config.toml
model = "image flow-matching model"
dataset = "microscope photos of single blood and bone marrow cells"
train_examples = 97085
image_size = 64
horizontal_flip = true
conditioning = "none"
arch = "dit"
objective = "flow_matching"
cond_dim = 128
logit_normal_time = true
norm = "layernorm_no_bias"
activation = "gelu"
mlp_ratio = 3
head_dim = 16
fused_qkv = false
qk_norm = false
inner_norm = false
kv_group_size = 2
patch_size = [8, 8]
layers = 10
width = 320
positions = "relative_bias"
optimizer = "adamw"
lr = 0.00091
beta1 = 0.8
beta2 = 0.999
eps = 1e-08
steps = 8000
batch_size = 256
epochs = 21.1
lr_schedule = "linear"
final_lr_fraction = 0.01
warmup_steps = 240
weight_decay = 0.5
Rows from block 7 of a small image flow-matching model, named by matrix and row number. Rows with one number belong to one neuron. Each number is 500 + 50 x the weight over its row's rms, rounded and kept within 0 to 999. All counts start at 0. Numbers have three digits each. After the name is the row's rms in percent of the matrix's.
After each neuron's rows are labels from the 100 images, of 14848 (inputs lightly noised), where the neuron reaches its highest value: "responds to" is what is common among them. Only what is clearly more common there than usual is listed. The data: microscope photos of single blood and bone marrow cells. In brackets: how many of the 100.
# fc1: MLP up (model.blocks.7.mlp.fc1.weight, 960x320), inputs 0-159
# fc2: MLP down (model.blocks.7.mlp.fc2.weight, 320x960, transposed), outputs 0-159

fc1.625 131:451504444560425605518463480539521439505481510474599506483574546463506512453566526573493537523492476511503395435484535441457499566321421523491545441438520434532518539456602495629474525500486553449404488510507506466509456535499533628487574507465468529493504447479485480510455485503528449485505524444475509519633504567411445548511497507507474515491486560521540511438479491417487570485517455533516478523401466562434429456540453580542460488291478478581471565488449564492456587445462529
fc2.625 106:553501481536504429420519475489435556502471659489407474540546452474425571597500511425478448449476467515486529449478469483636502427495524559479565388464558533528522580485507500415481407614502473429462480540483548528512511470501487432568466519539487529498557534509469540501595467454516569478497521462545533553556520541473489467516469511452380433458476486451500475532660459506423509567494500465563502513482499489549516491474554515604528363470563420514437573520612524460472490493449376
responds to: cell type: artefact (26)

fc1.160 101:511563446498506537503510437627473538523562487464502460470463519469475518506438469430463486545485471448559469515484545471494571469430467510472595549499480504498536404502450522503504516495464470568609497501518498466487426409363483563359507510395500532473493530526482384482462503413446472454583484501460482536541490577550512459546513457551469476509484489563526497524499511434481458533466539622535448544488484421585529494493472459502459475411527436497481524430537596508495562396564518
fc2.160 100:441436453495517495557516560387455532510523486456553473467445441468520494412568494495480533505543560458458440518485538486537410569490477524456559555583533525459498387524529566536410498482479533501508501528541404528464431525524551438437470492470457498479471551507455403480533511518512521399461517484491506433525531456535441556394559514367502425498500470499523462650471518562480513524386554310470517577496477459448443527407494501571509476435491486410475418481525569466474565497579519
responds to: cell type: segmented neutrophil (42); smear: peripheral blood (40)

fc1.218 083:468560508473500500425502524484443397538557519520505470553528544428525523541428517441474490395437452551511451540495433532460453499616505537508511472461423569509551514511454573572437534577466538592509453540507522447508453458542561478640506594496508544466517518562484434626472475472497562512493446553490522542540474481516379584537499454525483537496534452525478513469558589534523505598442431514483513456563450515427495553475557400592472335564479522457533490539474459551519473535439457
fc2.218 091:497408493435445495453502512523491633523528485501493522479521526373459575562411514522545522363587553503450402532524433514487508536456436548597472507476481397492536457541507478423598507475465485497515451531489522468534521408509411574643608392528593508514473497577535352373452567599458371598444499529481510424497533549556621474533525530441564444487506540496488487484456422511540513457567523442537578462495401499514464475473507386512483544542447482526451428492607454454549526469462553
responds to: smear: peripheral blood (99)

fc1.592 075:513501422515541510532550554456535488519467507545521555598562610448576428500460495502545433377441484492545479473499497489498594565525499592521527447477542553545427552522481437607484519461508418496414441515464407431471496557463397471454531457477495494591554551585544484416560525467501547433467469619482490476579475474522472548552517465475493671534539458512501529536529543508469502565519432544492493461394446509448525504418500477480545532572477461584542599499470438428456492493461444
fc2.592 080:515510528460475507443522530482502554464396503552520538580486428483470540485481519505480534475521523479444527489501543451497436449469491582575545460487532438438364445512510560441521474500458653436579422540494531547531416464526589517460488527462556482576504518512545497529488496518530601489542498580561566524489462602520517529488513459507564394526439524549508485496556562422500534521514549452449537443555483491547531550429480467463442479500516481497538501501483393578457463489451588
responds to: smear: peripheral blood (38)

fc1.98 092:465492439472509547492550472463467541507534443534550527491461487608496543488402496490537510439529504530500490473474466578619558372538479516483514430567489566505464524483431495395561547541476561486533485501422466518437547458504614503487424561517495541370423526378536570489527449495539390553486549467580496472449491495504494582465464473499503585519548432441487512517529611525443495524469623528478501502505495503482533554576498484530549492451531518468507500451501564576454479482497419
fc2.98 092:583511509482468418491493445455496500501589540513463590432514443567607471536424473488461418623550516581487511464528501587418465429507508491533512455517383458518541592427434551516460436482463430479593538477572523456483517631520391442437655413554462480429534502430467514488538522557508487568527527448464558590542529503396520541532461469411486504509437475536501518473487417520492500463519481573492516485498473509461461493471580402546450592470507528517513569513572520488409547470464575
responds to: cell type: erythroblast (52)

fc1.116 137:494529480486599487525516521492490525518504460450583550508553396537441600552465511605522458399519566468435482419524507576440472487519485465450538503433547504513497552473476392598601524487513515462584544450439559563496495538453387574434531466503507436460478537605522459631565388453568500469512526430533481512515426435430461464489499512518471534534471494522478510574479547531482475488447513577484453528427500494482533429502368510477469580455501465546499496511500428488471528438498530
fc2.116 135:454480490522526437587532468424609476523436476449431452433488577533581473401552475488490576414479398557584423452483494522525500439478507489498475469447455468503458561492504508484460501437538492474447526626558531420490478526429592516467530600423479529471451515496554487396512572556498536450471524442492513549470449587498485489480456436508435455539556534404491449536545457429566418501576397451486467563485417442454553532468568506518486545419396535482524456503552448503483568533536492
responds to: cell type: lymphocyte (37)

fc1.522 091:539482515431525482532543507507548455513454499522465511579533479484623535542469479539529543429559502479355490530526487535445512472546530437492482484582467414550572590426523488488554500553462521558420414507450617388438534521487540550698445546539504507491464501515526466641529473589491583633370430515519471492456482487524511492444579459464462505523482533487506515458492470415532494505442543494530518516509498445540565542402461550452461532529501492435516518475508434528406509579568512
fc2.522 099:524501562546441532504534460498516558512518455450549485518483495441427525525592512514485370451550492433552451546409548529430495412504510573513545540481541481502545509542499482524525504522560477504418414538540519473377424523513588433511460541514418578510515549529397452460449486509476513447469508490532453600485506521523556555487540445557460513549510523503527527530486537525436588521441501497508448496537453506532458480421537564550587558491485499515498491581491553481504465473527413
responds to: cell type: erythroblast (58)

fc1.479 084:484508466493591529606516478509531471428471472427531487661490479549509488533509592512435431453490491469460469427473545479488482512450439486456548462463487492578508476511556508534578595551465491522537517523456516443497450485338523494483558497481451515589454424532457568531436450500461479550515534462382583500489507485425373513437527461551492503435438501504556660469492424499529470496510478562537408493422471457447500460487431494521470422478504481535561491463479528398445561504527557
fc2.479 108:535542505470484481483479485532508510634514533449517534587528513591554478503507535539456300474487474514493496517444496572475288507500532403520502475545540481478590476482494462459474507531531464476466464511517497369490524445479600541523476570518469479468530525467491382398536510482494560604528507447566466558488518503478448533530516511567498527418526481509580523495505643479521496477502500299492454480519534480485467492589502477531464467535490503530525530498511486503529505517505558
responds to: cell type: artefact (39)

fc1.89 146:475534448524540497611493521565371464488543522492518537507528488550472513503409515510489536471532501491457539493543507555477469486423512512439537396418513527524550543508546456690503541475449449429530523503451499545531443620456493470438524523444450460400506509641512466500562369446500505589541548437488460491471497520507456497472489465475476645502418495483504512468444526516456528551518485494480508521418455489489427506440402531439485461471476519607528496611453490472448550498503669
fc2.89 122:480496457482552486418472494575421439499560466475448466500584473523458521525430458441580517505515520437518533480521482467438434605478500423500543521622530430508531455446518429554550503451511487419556534483489487498535475514515566468492489420529514505522526537473461449577530413438472569515486416556548492567422503472554506432488465609463535551470449510475535503468503545571553534467413514505515517500501540564498440403524502442530472493592509469536523475638506505476585454396455484
responds to: cell type: lymphocyte (36); smear: peripheral blood (35)

fc1.462 089:516454476507542593476451530473437543530467527459555546511545575525589426456412482554531453615515535496502534501513534500510529553441474441527552403483526591533578533520589517614506483426472460505431569432543526431509494529470509541461478467430456468502505458461519501493531538625525311541475515553497469414474474511486492484477483480592504546524538465518486463467500533464411505407521510514521468460470509472518504462479409562447533552480525442627558522479436510447446508520484468
fc2.462 089:463462480504418352462459443476437490432518482469477517422418415626372489522396476488524506678498515487449459490458550529541414491471529516451520470552430350475455481462469486458406430484540489426507534456475459525466467402545502478466506421497473500465511554451482405473486476423464585538502510441574473578501486493498502536422561545302419533522511494423514518491484454513453465508489479456595529507472492541468567533457586544457514551481546547484535538402484542517437535519512551
responds to: cell type: segmented neutrophil (47)

fc1.240 129:562486514511515475539531453500451480540396454533511458564507414500566544479523466472529444478506485580518422494508500456446448495520515529502443490490438476559476544467471437512580473499515547512546452494526581513510535534550497514509612493550485536599408482559470495469492454548545559482523471496533447435446446543545545416505467479520397489525426441483459554541419532457482379529414517527518500445478556455609458392520452489469436464491474442559500491476652518521497585519562487
fc2.240 099:444476494439536459526500463468508555410577412439478398555533473498491435540534479488546481532483537477559456563534482616516449539425550438508565586620543530503500465498498511487526466422510499528509372465547434524482549470538542518502491537444551553492503510504490494473416460488513486507510515494508485502572439514472458422530444461517459490544465433464437466481457488592587440499508389498440508480487491452441599406471569443486499481713461476466569493575438522504486551501499536
responds to: cell type: erythroblast (33)

fc1.322 079:577505515518528570499449514694555552522570533524531514572506557442485457580549482543494493467471440500501505480528554564511457521496460574516499535533473505587462500496488514425468512574478410516486554500409537519456481530426524618495509490480455517579559396442493493333521496454508332476525541451493507493455352478490452572555500479483502391500551464499470512468441472433561456553510491496500539375475530509499484548539551480594522494558438430553564538540521491505484469536512469
fc2.322 093:498494499433546570420623487371495447526463507546411507537537503424468560513541515542536528455428525435502544538497515510444530517553490535465496453496497538517398463564530533593569471514510608538562529467631513500522448491481425449541510526581377480478506454409487516642483514608519611450522447465481451487506448446528563557564504500499498499544594519531505501532520495473530548570580494588427422298584555552542489486577418471495498461511492429515451506421440446462459549479465516
responds to: smear: peripheral blood (36)

fc1.472 093:516490472480473492499522511519445427521502467491512417432504458480557418494565510457483533478499587528411376499473519444456498494375478475568482480493484556491543437564540458539520522440459627445440428481515416436567499544538493527404536537446492543518536396532443468482430517463526426431516547430464523543580597530492545514484519561546534535480462529441494509455475495505428557385513548499514497497535548559433465423461544546528452527476454401505480571540476620496451591481529547
fc2.472 090:518536450484511493520518410563492497516509459516480407499522505377432585512560511480497513453456499505554410511496577508546489452481572509418487421494559493479599566492511457467507422574624436438521463512532551586494562481454537535456426412555514482477569510557473530514525530484556556499479493358557453452526551521471534477490563440425466454495525551474512483546539595424496526466437470527507390516387565473495528478474533559557571432465492443497459561413502586498394528513470443
responds to: cell type: artefact (26)

fc1.439 116:549570482543549487494521564366486401506460491566519554509506406659463553454426500537487451545442504482502484471485509563530438472438506382393543612499464526476574560475420489487464498556531404590545465550507504504540485563498510545540562548458513464546485564478547466494487455554487510577619480325518485561498565532512543415504469469523484502536452421538491508537469533487477506522520524374492510533493461500490570485511480539443518466491449486474486466535500360447562504493503436
fc2.439 087:520379467505483491532476481554532484467464478493481555526554522531539500541483515521539585505517524498559498499513397534414477546536429332509485531544444491562551425455456487513507491430452484527521500504538455552518554390462345473476489474505536476490443514515550583533553490495472502623419462290484475356544544471550495508525469484347559535517555424480477479534437452499453499474506527625492539498446486398520485547567522484492560530507472452523485516472464411502515574493483582
responds to: cell type: erythroblast (35)

fc1.412 071:417545505501452562517463457442632580529498487480543575433544514567507504508560433482450518478463455551465495582538512487477463552542508502559525564554538509471556422437563625445498416503523655560458486555528497485416514542482511515548418525486568558423474612462500563461517474550561554485520463523500380543459493629408431454539388486539499509519513538558555455527495517473567383525452508506496463511525457479524505534484553474466461507458454479511571552485496536467566447452509537
fc2.412 082:618415523454397519535565538560545377458452447474449552381443529523408539568525557489517467516490533425572494472517468456529577570524404477469495585493496528482546538496532542506377459534478308534535486483429532499496567453585498486531492455460400533519466502472559613548548490441458487497525519584490432444491512454520552506520504506428432500537544486519434524525465501493501533510479556535532509478443472546470549453481452510545609485477534487555532493478478554473508539535518475
responds to: smear: peripheral blood (47)

fc1.755 076:505471504438502490565523496464418471476438535473503504546498493622402474486476542494515511490526590501473469517485469531289573497471512478485477451554548442503657485457463421459511547391478476574539538447532575591456487560445617496529434406499482505425509470527474467534522518363512443417503517553437554388523377454589337458491547477475458649457490532491553527517459480483508490511482506455477515481483541514473538498369615580539472511532545524496517427555552487479410551485513475
fc2.755 104:463484523516514444432532451550490429591516488394496459622510494528562493491455478525444449505484457451532435476512508476755466486476505544430472416581535518443592463459460370584509451505490614606468576496465507492487487442490468498541561566498505514468536481465453552494540486585558563432485471533522496613407458483485601474440505565563491448488551523463536510511520463482510449535542575537452545508452495455576451468375470508555452435521549542430515483461498498558478457470535527
responds to: smear: peripheral blood (41)

fc1.723 079:426362467512442583527471517495516518462527505535451550550432382460420509420537565479512541564492463534492520492481453503464499461508536510409576442533548646407551522560492519523510465517555529429474535523518567510465544528477543501494450390500504473392475603496535502572478560529554639512498506487519501455425648551441547457514440485525499516510483551506473469544478438529424510512577599532406555490572530521605499525544471429522585652436514534523547461486485507499490517544514437
fc2.723 085:580620506498524595506503483485559572524462533478506556586538621435539490489567466453498460617559498575541504493477507450540498544464521492558430473502495332533507512507496500491469523473476431450467542523500449532566491496531489511478506537546546477452564559513525535420499592474507437515502458463500468545471674496432485562540460516462443522490478456537506454453488683524449510460509478441496562556415542490428499504484589453473430378450478511550596525458485521496466526474500610
responds to: smear: peripheral blood (53)