Weights of a small image flow-matching model: 64-pixel images, 8000 steps.
Rows from block 7 of a small image flow-matching model, named by matrix and row number. Rows with one number belong to one neuron. Each number is 500 + 25 x the weight over its row's rms, rounded and kept within 0 to 999. All counts start at 0. Numbers have three digits each.
After each neuron's rows are labels from the 100 images, of 14848 (inputs lightly noised), where the neuron reaches its highest value: "top examples" is what is common among them. Only what is clearly more common there than usual is listed. The data: microscope photos of single blood and bone marrow cells. In brackets: how many of the 100.
# fc1: MLP up (model.blocks.7.mlp.fc1.weight, 960x320), inputs 160-319
# fc2: MLP down (model.blocks.7.mlp.fc2.weight, 320x960, transposed), outputs 160-319

fc1.630:552495521460474516532514524484495470521465488512477513497483454476517520515461540507532496510527490518541492422517480508465512517520475524469501469514494510529484460499509469520453524522518515469498486490494504514519497466485517525464490490517538526480446495491512556507494501515539447499483486497476481501474489497523548490490515485518553498482493504469495494500519536509487491528554508503515526471533502510488468461501521491468487495496511475499501515479478495499487500489478477
fc2.630:553542499486437478503489505484505483510503543478558496517535500514476484502523499487502489504510486532483477501507490499439503545508484536464494533482464490442502503480488571498467467521521530491502480493455507499514495494494498524508484484538471511482527482515496536475477502483547494519488510518494529469471513490492500483529504531484496519468539476551478518517455524511515452481488516510452524485518476515467521491515526505508510494466462417503497464495505500499478477496492481
top examples: cell type: lymphocyte (38)

fc1.439:511524497498442546514521504534452538507490564499501492523521494495547492485527512554484483478461481469500483530500511496487471439515505459521512520504506500519491489493490504516528489507512492466514465508502439488530487475481490507484497559510490567514501505482497500536497500465452510463520507504484518494479518492503539484481530546571501519510547511471479520472504479480501508495460511501516443485485525509520504472461517523497511522536483495477524466546497496490497461507474503
fc2.439:510481478552438457490493484507515492498464425503499488527448491502504506499529522473479498490523525522494499498493504477517538536519514482508526420483517492483492507501452512499492502489505481518530491500480465499478495485478496464514464492509499486485480492497455491517490497498509478478496421469489485521500506516504524501528508558469488472468474514550537468496474495494498492488497498491498477483545531509510466501471508500492502473552512453491493518488495492466438496508482495
top examples: cell type: erythroblast (35)

fc1.466:507521494511523466472496479495509511479524527484545510474478447497528499479455459489514472454515512496502515505493500538460527536540499497497490499510526491501501467500538531522466495473508528487500509510491529489525469481529504512541502475426474478482499476519487505464524491498515500471488589555496471542532487510504507480487499527461500487514501540491514470493518500515467518514488506495481497470497509504486482501528487487472522477464514504500502508485473451476531534499505483
fc2.466:516489470527516538482520508519471486521520490532496512475543462504476504500485485511528495507469496505487527499512498478440536470529504509495516537500484497516544545499489488510523488515496495474483499495523516501511449504487515528482584543472518499519509483512502527462489527516509521480507547480483483504512543472455538473508490578542503505494519518483528484487493502475505518504498471474497500495503492481512464493496505498514486508477529508503511470503490522497500446484486465
top examples: cell type: erythroblast (35)

fc1.89:546480493478483489510521527507548506448526460494504512469489488475500482483474459539490495493494540498469495544479519522513483523551503498494493467502502504481507521510454530538533513464471492484499444522471518499528516506489457510497484504540506517506520547536506514509522488518504461458489571505484529514497508478543520505504521477523457514485496510512549495503488479513501472496520490488477471492526485525530498513454492497476502516508510478489478526548526523517447436496466495
fc2.89:477483462525538497442495529491458472492487520552490483516472543543475491518487498524506473486501493523498483544544456507526502501477511541494506480500515500482491487481495542474479541531473472513539536553513460507475488474524440454500461479544480487528499561505495492473513478493492489496500465493477458503535492477469472489498518499517534539515466493482486525444479525518490542484515476474481502543476512477510467468495441472523524489508443512442500509526489511533469478527511524
top examples: cell type: lymphocyte (36); smear: peripheral blood (35)

fc1.46:496486470524487486587453489538544497488528460523482490471513497506493487503493485463509489502548509521464518524520478523433554453454459475522501535497473491523482515525503441476493485538507499553515512474516514532502538507455511512484457511452506480464499460517484520492435518496494499510485475492543503485476518439490481503502496475502501517509510568514461530538489503529479478546544525494515511546505513524518477495499477502503508495518503477516486506485515488478510479497507505
fc2.46:505484464496533496475495492472483473525532558511516494466552510496521499502508494508506481543529471531476487495488496546569495497469467499496529465492479492515487478495486609506512447494547536489489483499493537498510493491489473514498549483486492467518475535505523502512611484510510490465499454498492488492521516512488510476503510472505506508479508518479486515489498514451511485503511500488480497518478472497511514494502508516524485493460484484493515508481533538486427545441493481
top examples: cell type: segmented neutrophil (84); smear: peripheral blood (81)

fc1.396:499512524508496472537500463528513485524492472494493479517534513527491470492476469497474472520502513462506517524503540494439504491490482509495529554496484495525474497491545497497489474550506479503523510473551467509508505510471507503472476544504484527485493511508487470496498538497466546521515474485514589493479533474515508522503507546536529542504548476489475483498519491487494507496544580505469505549504550528539477544463482480484516479484505496482528501499491481488519480493466518
fc2.396:534471502488524479506504519466530495565541579518516491481532481531513476521490507462485524483513500500509482482488537445447490500465501499504500448501511512442461472520480519466504496480518498452521472493507529503520541500486501518494523518516464459487493521510519511515462503491522556497511493519522596512505473542505497482491485497478502546502492511509475527521512521484496481493502504484551517457449484512514470504484533496510520490510529506518483477475547519514472500494489516
top examples: cell type: segmented neutrophil (43); smear: peripheral blood (35)

fc1.63:524458523518428506545478490500537467494482491513498504482490512501484479511514493496506546493531511544500502499489472487483549507491495535467514501481494490532503491516443488489511515507494513538537473492512523532470514489480507512505457505495518520506500496517497550522527515514511460460492506474506447513501501574500497487485471515509501502507498522521442483503462535501485496510517491498514496501517498496486475504480467506513498512484498403534488535534479517481539466497523458
fc2.63:488491563476465543497506480494520506495525468518521503518521530487533491469485454506538535474527483484527511520463517480506490533505491488527513488505522489482481500491526472464480453490511489483486495509506533500465523505485467485479503462478513479493492486474504509507519506535475507506490517507500468536513516436487519459478506532566511444497522512474478467505508532496511450506486496535428463513502489480507498539472510496506541517475488517463553501480513488531495508488537495
top examples: cell type: lymphocyte (40)

fc1.94:504515448499534486546454497520533513443477438529545491503511559467496474470486468522509450507523488517480516497496511527502508558522483526503473495489472522530542477498577520465479492515513484508492499496468525508470509491525476473538498539532488498492541511523517475420529488523507504539506517508496562479499526544477502535493513527547511502491481554523503493526468504503508506492513483509454524509521509472494474491492493483484513530516512549492500522489511510502534496491522471
fc2.94:516499491510523460509550506521539500519512549550507509489547488497481488492521559502517480505492560540530537485512543513465505463517507500452490542486481508467524511512446470494490499483511521471534506523463498480503500520506528518487512501522476504487496498484495491447506488505504531535553530509523529566482547441469521465499503533501505492533508569486495491480551525464516501526535503513545491514488470473474506515489489475493491500446507600495488512496499474486489521496511472
top examples: smear: peripheral blood (88)

fc1.188:559476422504487471568493503495507482497513469527495508501522511533503506538518493518482509459510534500498487504503516535510494524535468510495484502512530488550497495521495424512509511504517490530511459462507467498517509509530490485537448486468563489492495510493506512531494525473498502478479544490502521533503498521482469506517548471475464537511517525482489489483475519488501463503483495478486467469512504507475475540494469517511532512496537532530485524519512507469501488493470448
fc2.188:523506462470479523504473487459495502491526516478460492534507539499544504486506499496485486500478451502485513508486473468540490504541524509520538549459487508532494514501539527496492515496497462497477484498474525503485532501514486489502515492488511512505510497483487484514550488503481502491498516478495523474502464491519465517470457506498519537489492488530467485536538469532510480512461513531483469460481486518509506494466472509491486521447519529515536503493472496494497497505530501
top examples: cell type: lymphocyte (39)

fc1.116:556495516474504518490467500527515522462490451530480499477528504496538452490511495538506505495534484476450478528501519561513512527469499524505490478476507478519513502515523480523519502528480496501490448506471483514457513473483474513528509485504585547489508500522502527531491503510499473474466540467521526502474518476518546468484509522538479502475502535512527522495504499505491461489520505494449465484502501520519474514440519542478518519460501463519492541525506493489524461502445445
fc2.116:542527509489517477550480454521544517518509501443501505496530480495529493484517524470483558476500529492487514509517493470535525497505526499501514536511488495512519516507512499522513483481542551497523494497485535506514544501525555508489540511472512476489515467522486498499526550511523518536461548498523526509504493501545483518476472519472489481485556492514541498555469467493503467518484507544534485460481490499465520517460472543509501510476501482544541488509503466457500496479460493
top examples: cell type: lymphocyte (37)

fc1.518:497484521528504494519470515512534500530524507500467510487474458507544491471525490487519505455508533508491492494509481472480494471527470481516528521506522485483483486541479504503473535503497510477481511491520508486582463517522511513455449522513447525491472515481489465467486470489475474505505556522487488525487486451508504513485513495479482485525527544424495522448453526526482529518468503496539468479519497503472523463500468520511529504547545456517501450533485505477484479480496488
fc2.518:522526520475500497502472470531514499505550505500543505516484485463450513486518421512490515521494441502509551486487503507479486517456480503506490491494543488519512472464516498453507547504500519528495493505510502489522529502505527454475505481491520473495511499503479489512519500511493482510470548506523520526509469538473496529498504478513507460492479506486477508434479476536472522494513419484489478479448434469463580532469498503494494502514506495521500498488478495470488485480474466
top examples: cell type: lymphocyte (51)

fc1.240:558519469482511510512492514525479497560494467509528491506534528525485496491507457500512483484536517468516504479524529481433517480561494555506520460495546491519507483493529499514502497488500518421533462461516463509513460499464439474458481528505522519513498548547503522495489528475498544490503498473514514509464483472502516528456522483526507558492527533504519487494490506523490525492506527497540481489415495509472495507507470478497528502510495469498507449450483482530490504466479479
fc2.240:511455492484504514512488509482538483483503528547469506509488526525466521546481546504458482528489448507547478508495500547435515511521525514483489543489497500534508459499500492491476501543484485455494522555515492510476525519498511524471510514504473491520469453549479506502533471516533521538482469529500512533442493501471546515509547487504509487431476497490501474503489484471481463536499481458494534466545484510490509510515495489508492517476526493534509533543527483509519519486458485
top examples: cell type: erythroblast (33)

fc1.305:488489449477518469528503532501500492500506497498495494530512492501485484457502471499494493504489496534510513497479515438511490456514519512517468548525476505456463474489450554515487505468508504514507523538469510494517565520510483472526502518528486492508526513556490520461486476517521548518477476534476515498475471501512487514500516581503476472516491540517517547543493499493480493468496488497493508493512509501497501506517499478505485513481484488532495466506520508534506488493526496
fc2.305:506496494464564492509468494484485477477501537527509485495490489478469535511500510495513490496495512449500518492494480604491495572513497526491498484488531513481531512487575420475531480524508508516510499489496504486485538488500482459469520469491493478505511520467486500457512547511470473523515457509490504460442513470489493511497480595477513478507493512479474475464527519485477481489500492481510527490480487513549514500514465476491491561498491526490489523493504523488488523472514516
top examples: smear: peripheral blood (75)

fc1.123:494489507495510435531493515490507493474473557537485528496496479500478529517480518494490522487448443471496494534524486469453486521453496488472504523511499501484484484488537486502523489474480492519478520516461510509490471496478516493484499491464476483507509439494488507461531483508498483522485541539492466541484468456477506524523508585485484497504491522516529480480552508521493496499461487489521525469499458462528522526523484485511483548496513533503488534532511466519517464482504521
fc2.123:487484475496555533521486521477490486549504450469522470494492491515472503505503540493499476556522515501478488488539509558439479469437493494465508494476530507515509487471492470508509490540504530488478496470439532504500468499535513527500539492495495524477497457501502500455447501498503509506501532527448500474532533526511473502505469614529522503505471504493517483504434495474511508503500533506513508481501505523527498493531518497488492551499490534507500467479476527494471537489483509
top examples: cell type: segmented neutrophil (71); smear: peripheral blood (61)

fc1.352:492505519521491591508459522503501519533480476540528502486466466482519548491494463519473474455501528531483491496488511449485490519506498461489513511494476496515505503509491520521536464521506483508480501523484554508491528503500466507543499489511463511500532486508500458490512462513491481514492444501484469502488523479517498497503465473505454519490474477537477504475540482518486542493514486486540515479517504477536485489509527483514529477483503530539499492492485512500497482482507523
fc2.352:517522493539474473540493488470513510482465497474490501496513511488519501514480490491471495536505473482525491465533527536514528485507500469498507544452551497511502513527539463525520515483513483503505495486476498503496520494470523506494506502480461470502503479496497495475481494473485505508480431512482477493566469524518483501552493467488556495470484450479477501507465479514490481489511504512474514478494493491533511523489494500498473497505463557514470483509478491467478495480537500
top examples: cell type: segmented neutrophil (40)

fc1.457:481495475537472478516502524510549468474503503504477471499528522495536474495486505474516525532530486555468455508505491489524536509530476529498481535480478494494503498507506520505455482511499529548497529460514486483537520532512516533499487454452497484474490513491493505449506475518520482490511510482509540474488526487549468495504503482497476534547522461511481496520517544473496443552511501507481486515521478501515469545476493496495506494502493516436437512519537494489466523505488497
fc2.457:489502473508465514529472469453465491530500490501462508480494532491565522534509523498532495516489499469496541470493509511530529477538500508520498465495497499490522498478498523498583462470485525487490483509531489536482490486513491492518567477463523488549514512511493494447495499528510507519530512470490531481527500519543522464492489462537523557513524465486499501493453504514515495503511484464532532533505493495495477487483482513515497502494523522487523497502516498526515488497539496
top examples: cell type: segmented neutrophil (44); smear: peripheral blood (38)

fc1.539:529504492478510506498547514539446512511505526487484519518528512516501467519516462522462505465490482479531490520519525481471487509513459506502512504492499475511472487456553452536504476468527495478520442473512431505504486455498490505540480526500521534505523513501475476473532502471459515471504542493480557517477529516479506484477535463526478512521519460514467516474485516507514499511452512467485470489470535468505507505453469514490487500523493538490496508546474467526513508514496485
fc2.539:526514522493508475511541501523479497507499445496505499531456480505483516505488468462488511481487477467504494527501460481442523553559491514504492501495522478455534534516488556485460515490478471478516465521508484525519509508527520480515433503507484491534501498504476546510524481496527466503487538495506514518440488528487513512501503446526519535518520461537465493469490489493495483520503476534537508488481506507478528445502514490522527506507478482475510541483538484511504497525530476
top examples: smear: peripheral blood (96); cell type: segmented neutrophil (62)

fc1.98:518508503507435542564484502562522493462450527510444504478563594474495465462488494495500516531524502504467540513495466535526512546491464490498501502481452493521470477483497453487508520505485501523516450490501491506520555492510521505459515525451484503513462471536477503481549525508482459504495478488524512512474510506517509495506514516509502555507497554473502512504480517501513481507511505456518496487486465493507472516468499485510502499483497453491451527512490517521522520504509491
fc2.98:504527524493481447536512496463516537532493511492483506493489544513468532481488508497530509495482497501490489512521526471538492484483519484527515483473458500522493499522533579506492498477484532517508461504509461512460537480508526525501540514467507512505460527501503522518464500492514539501485522487506531473532470489482479531472477508510535509507502567525512490454501478503483509513464528562502460499492511500494556467492514517488513505484503507485519454463495506496471475499490449
top examples: cell type: erythroblast (52)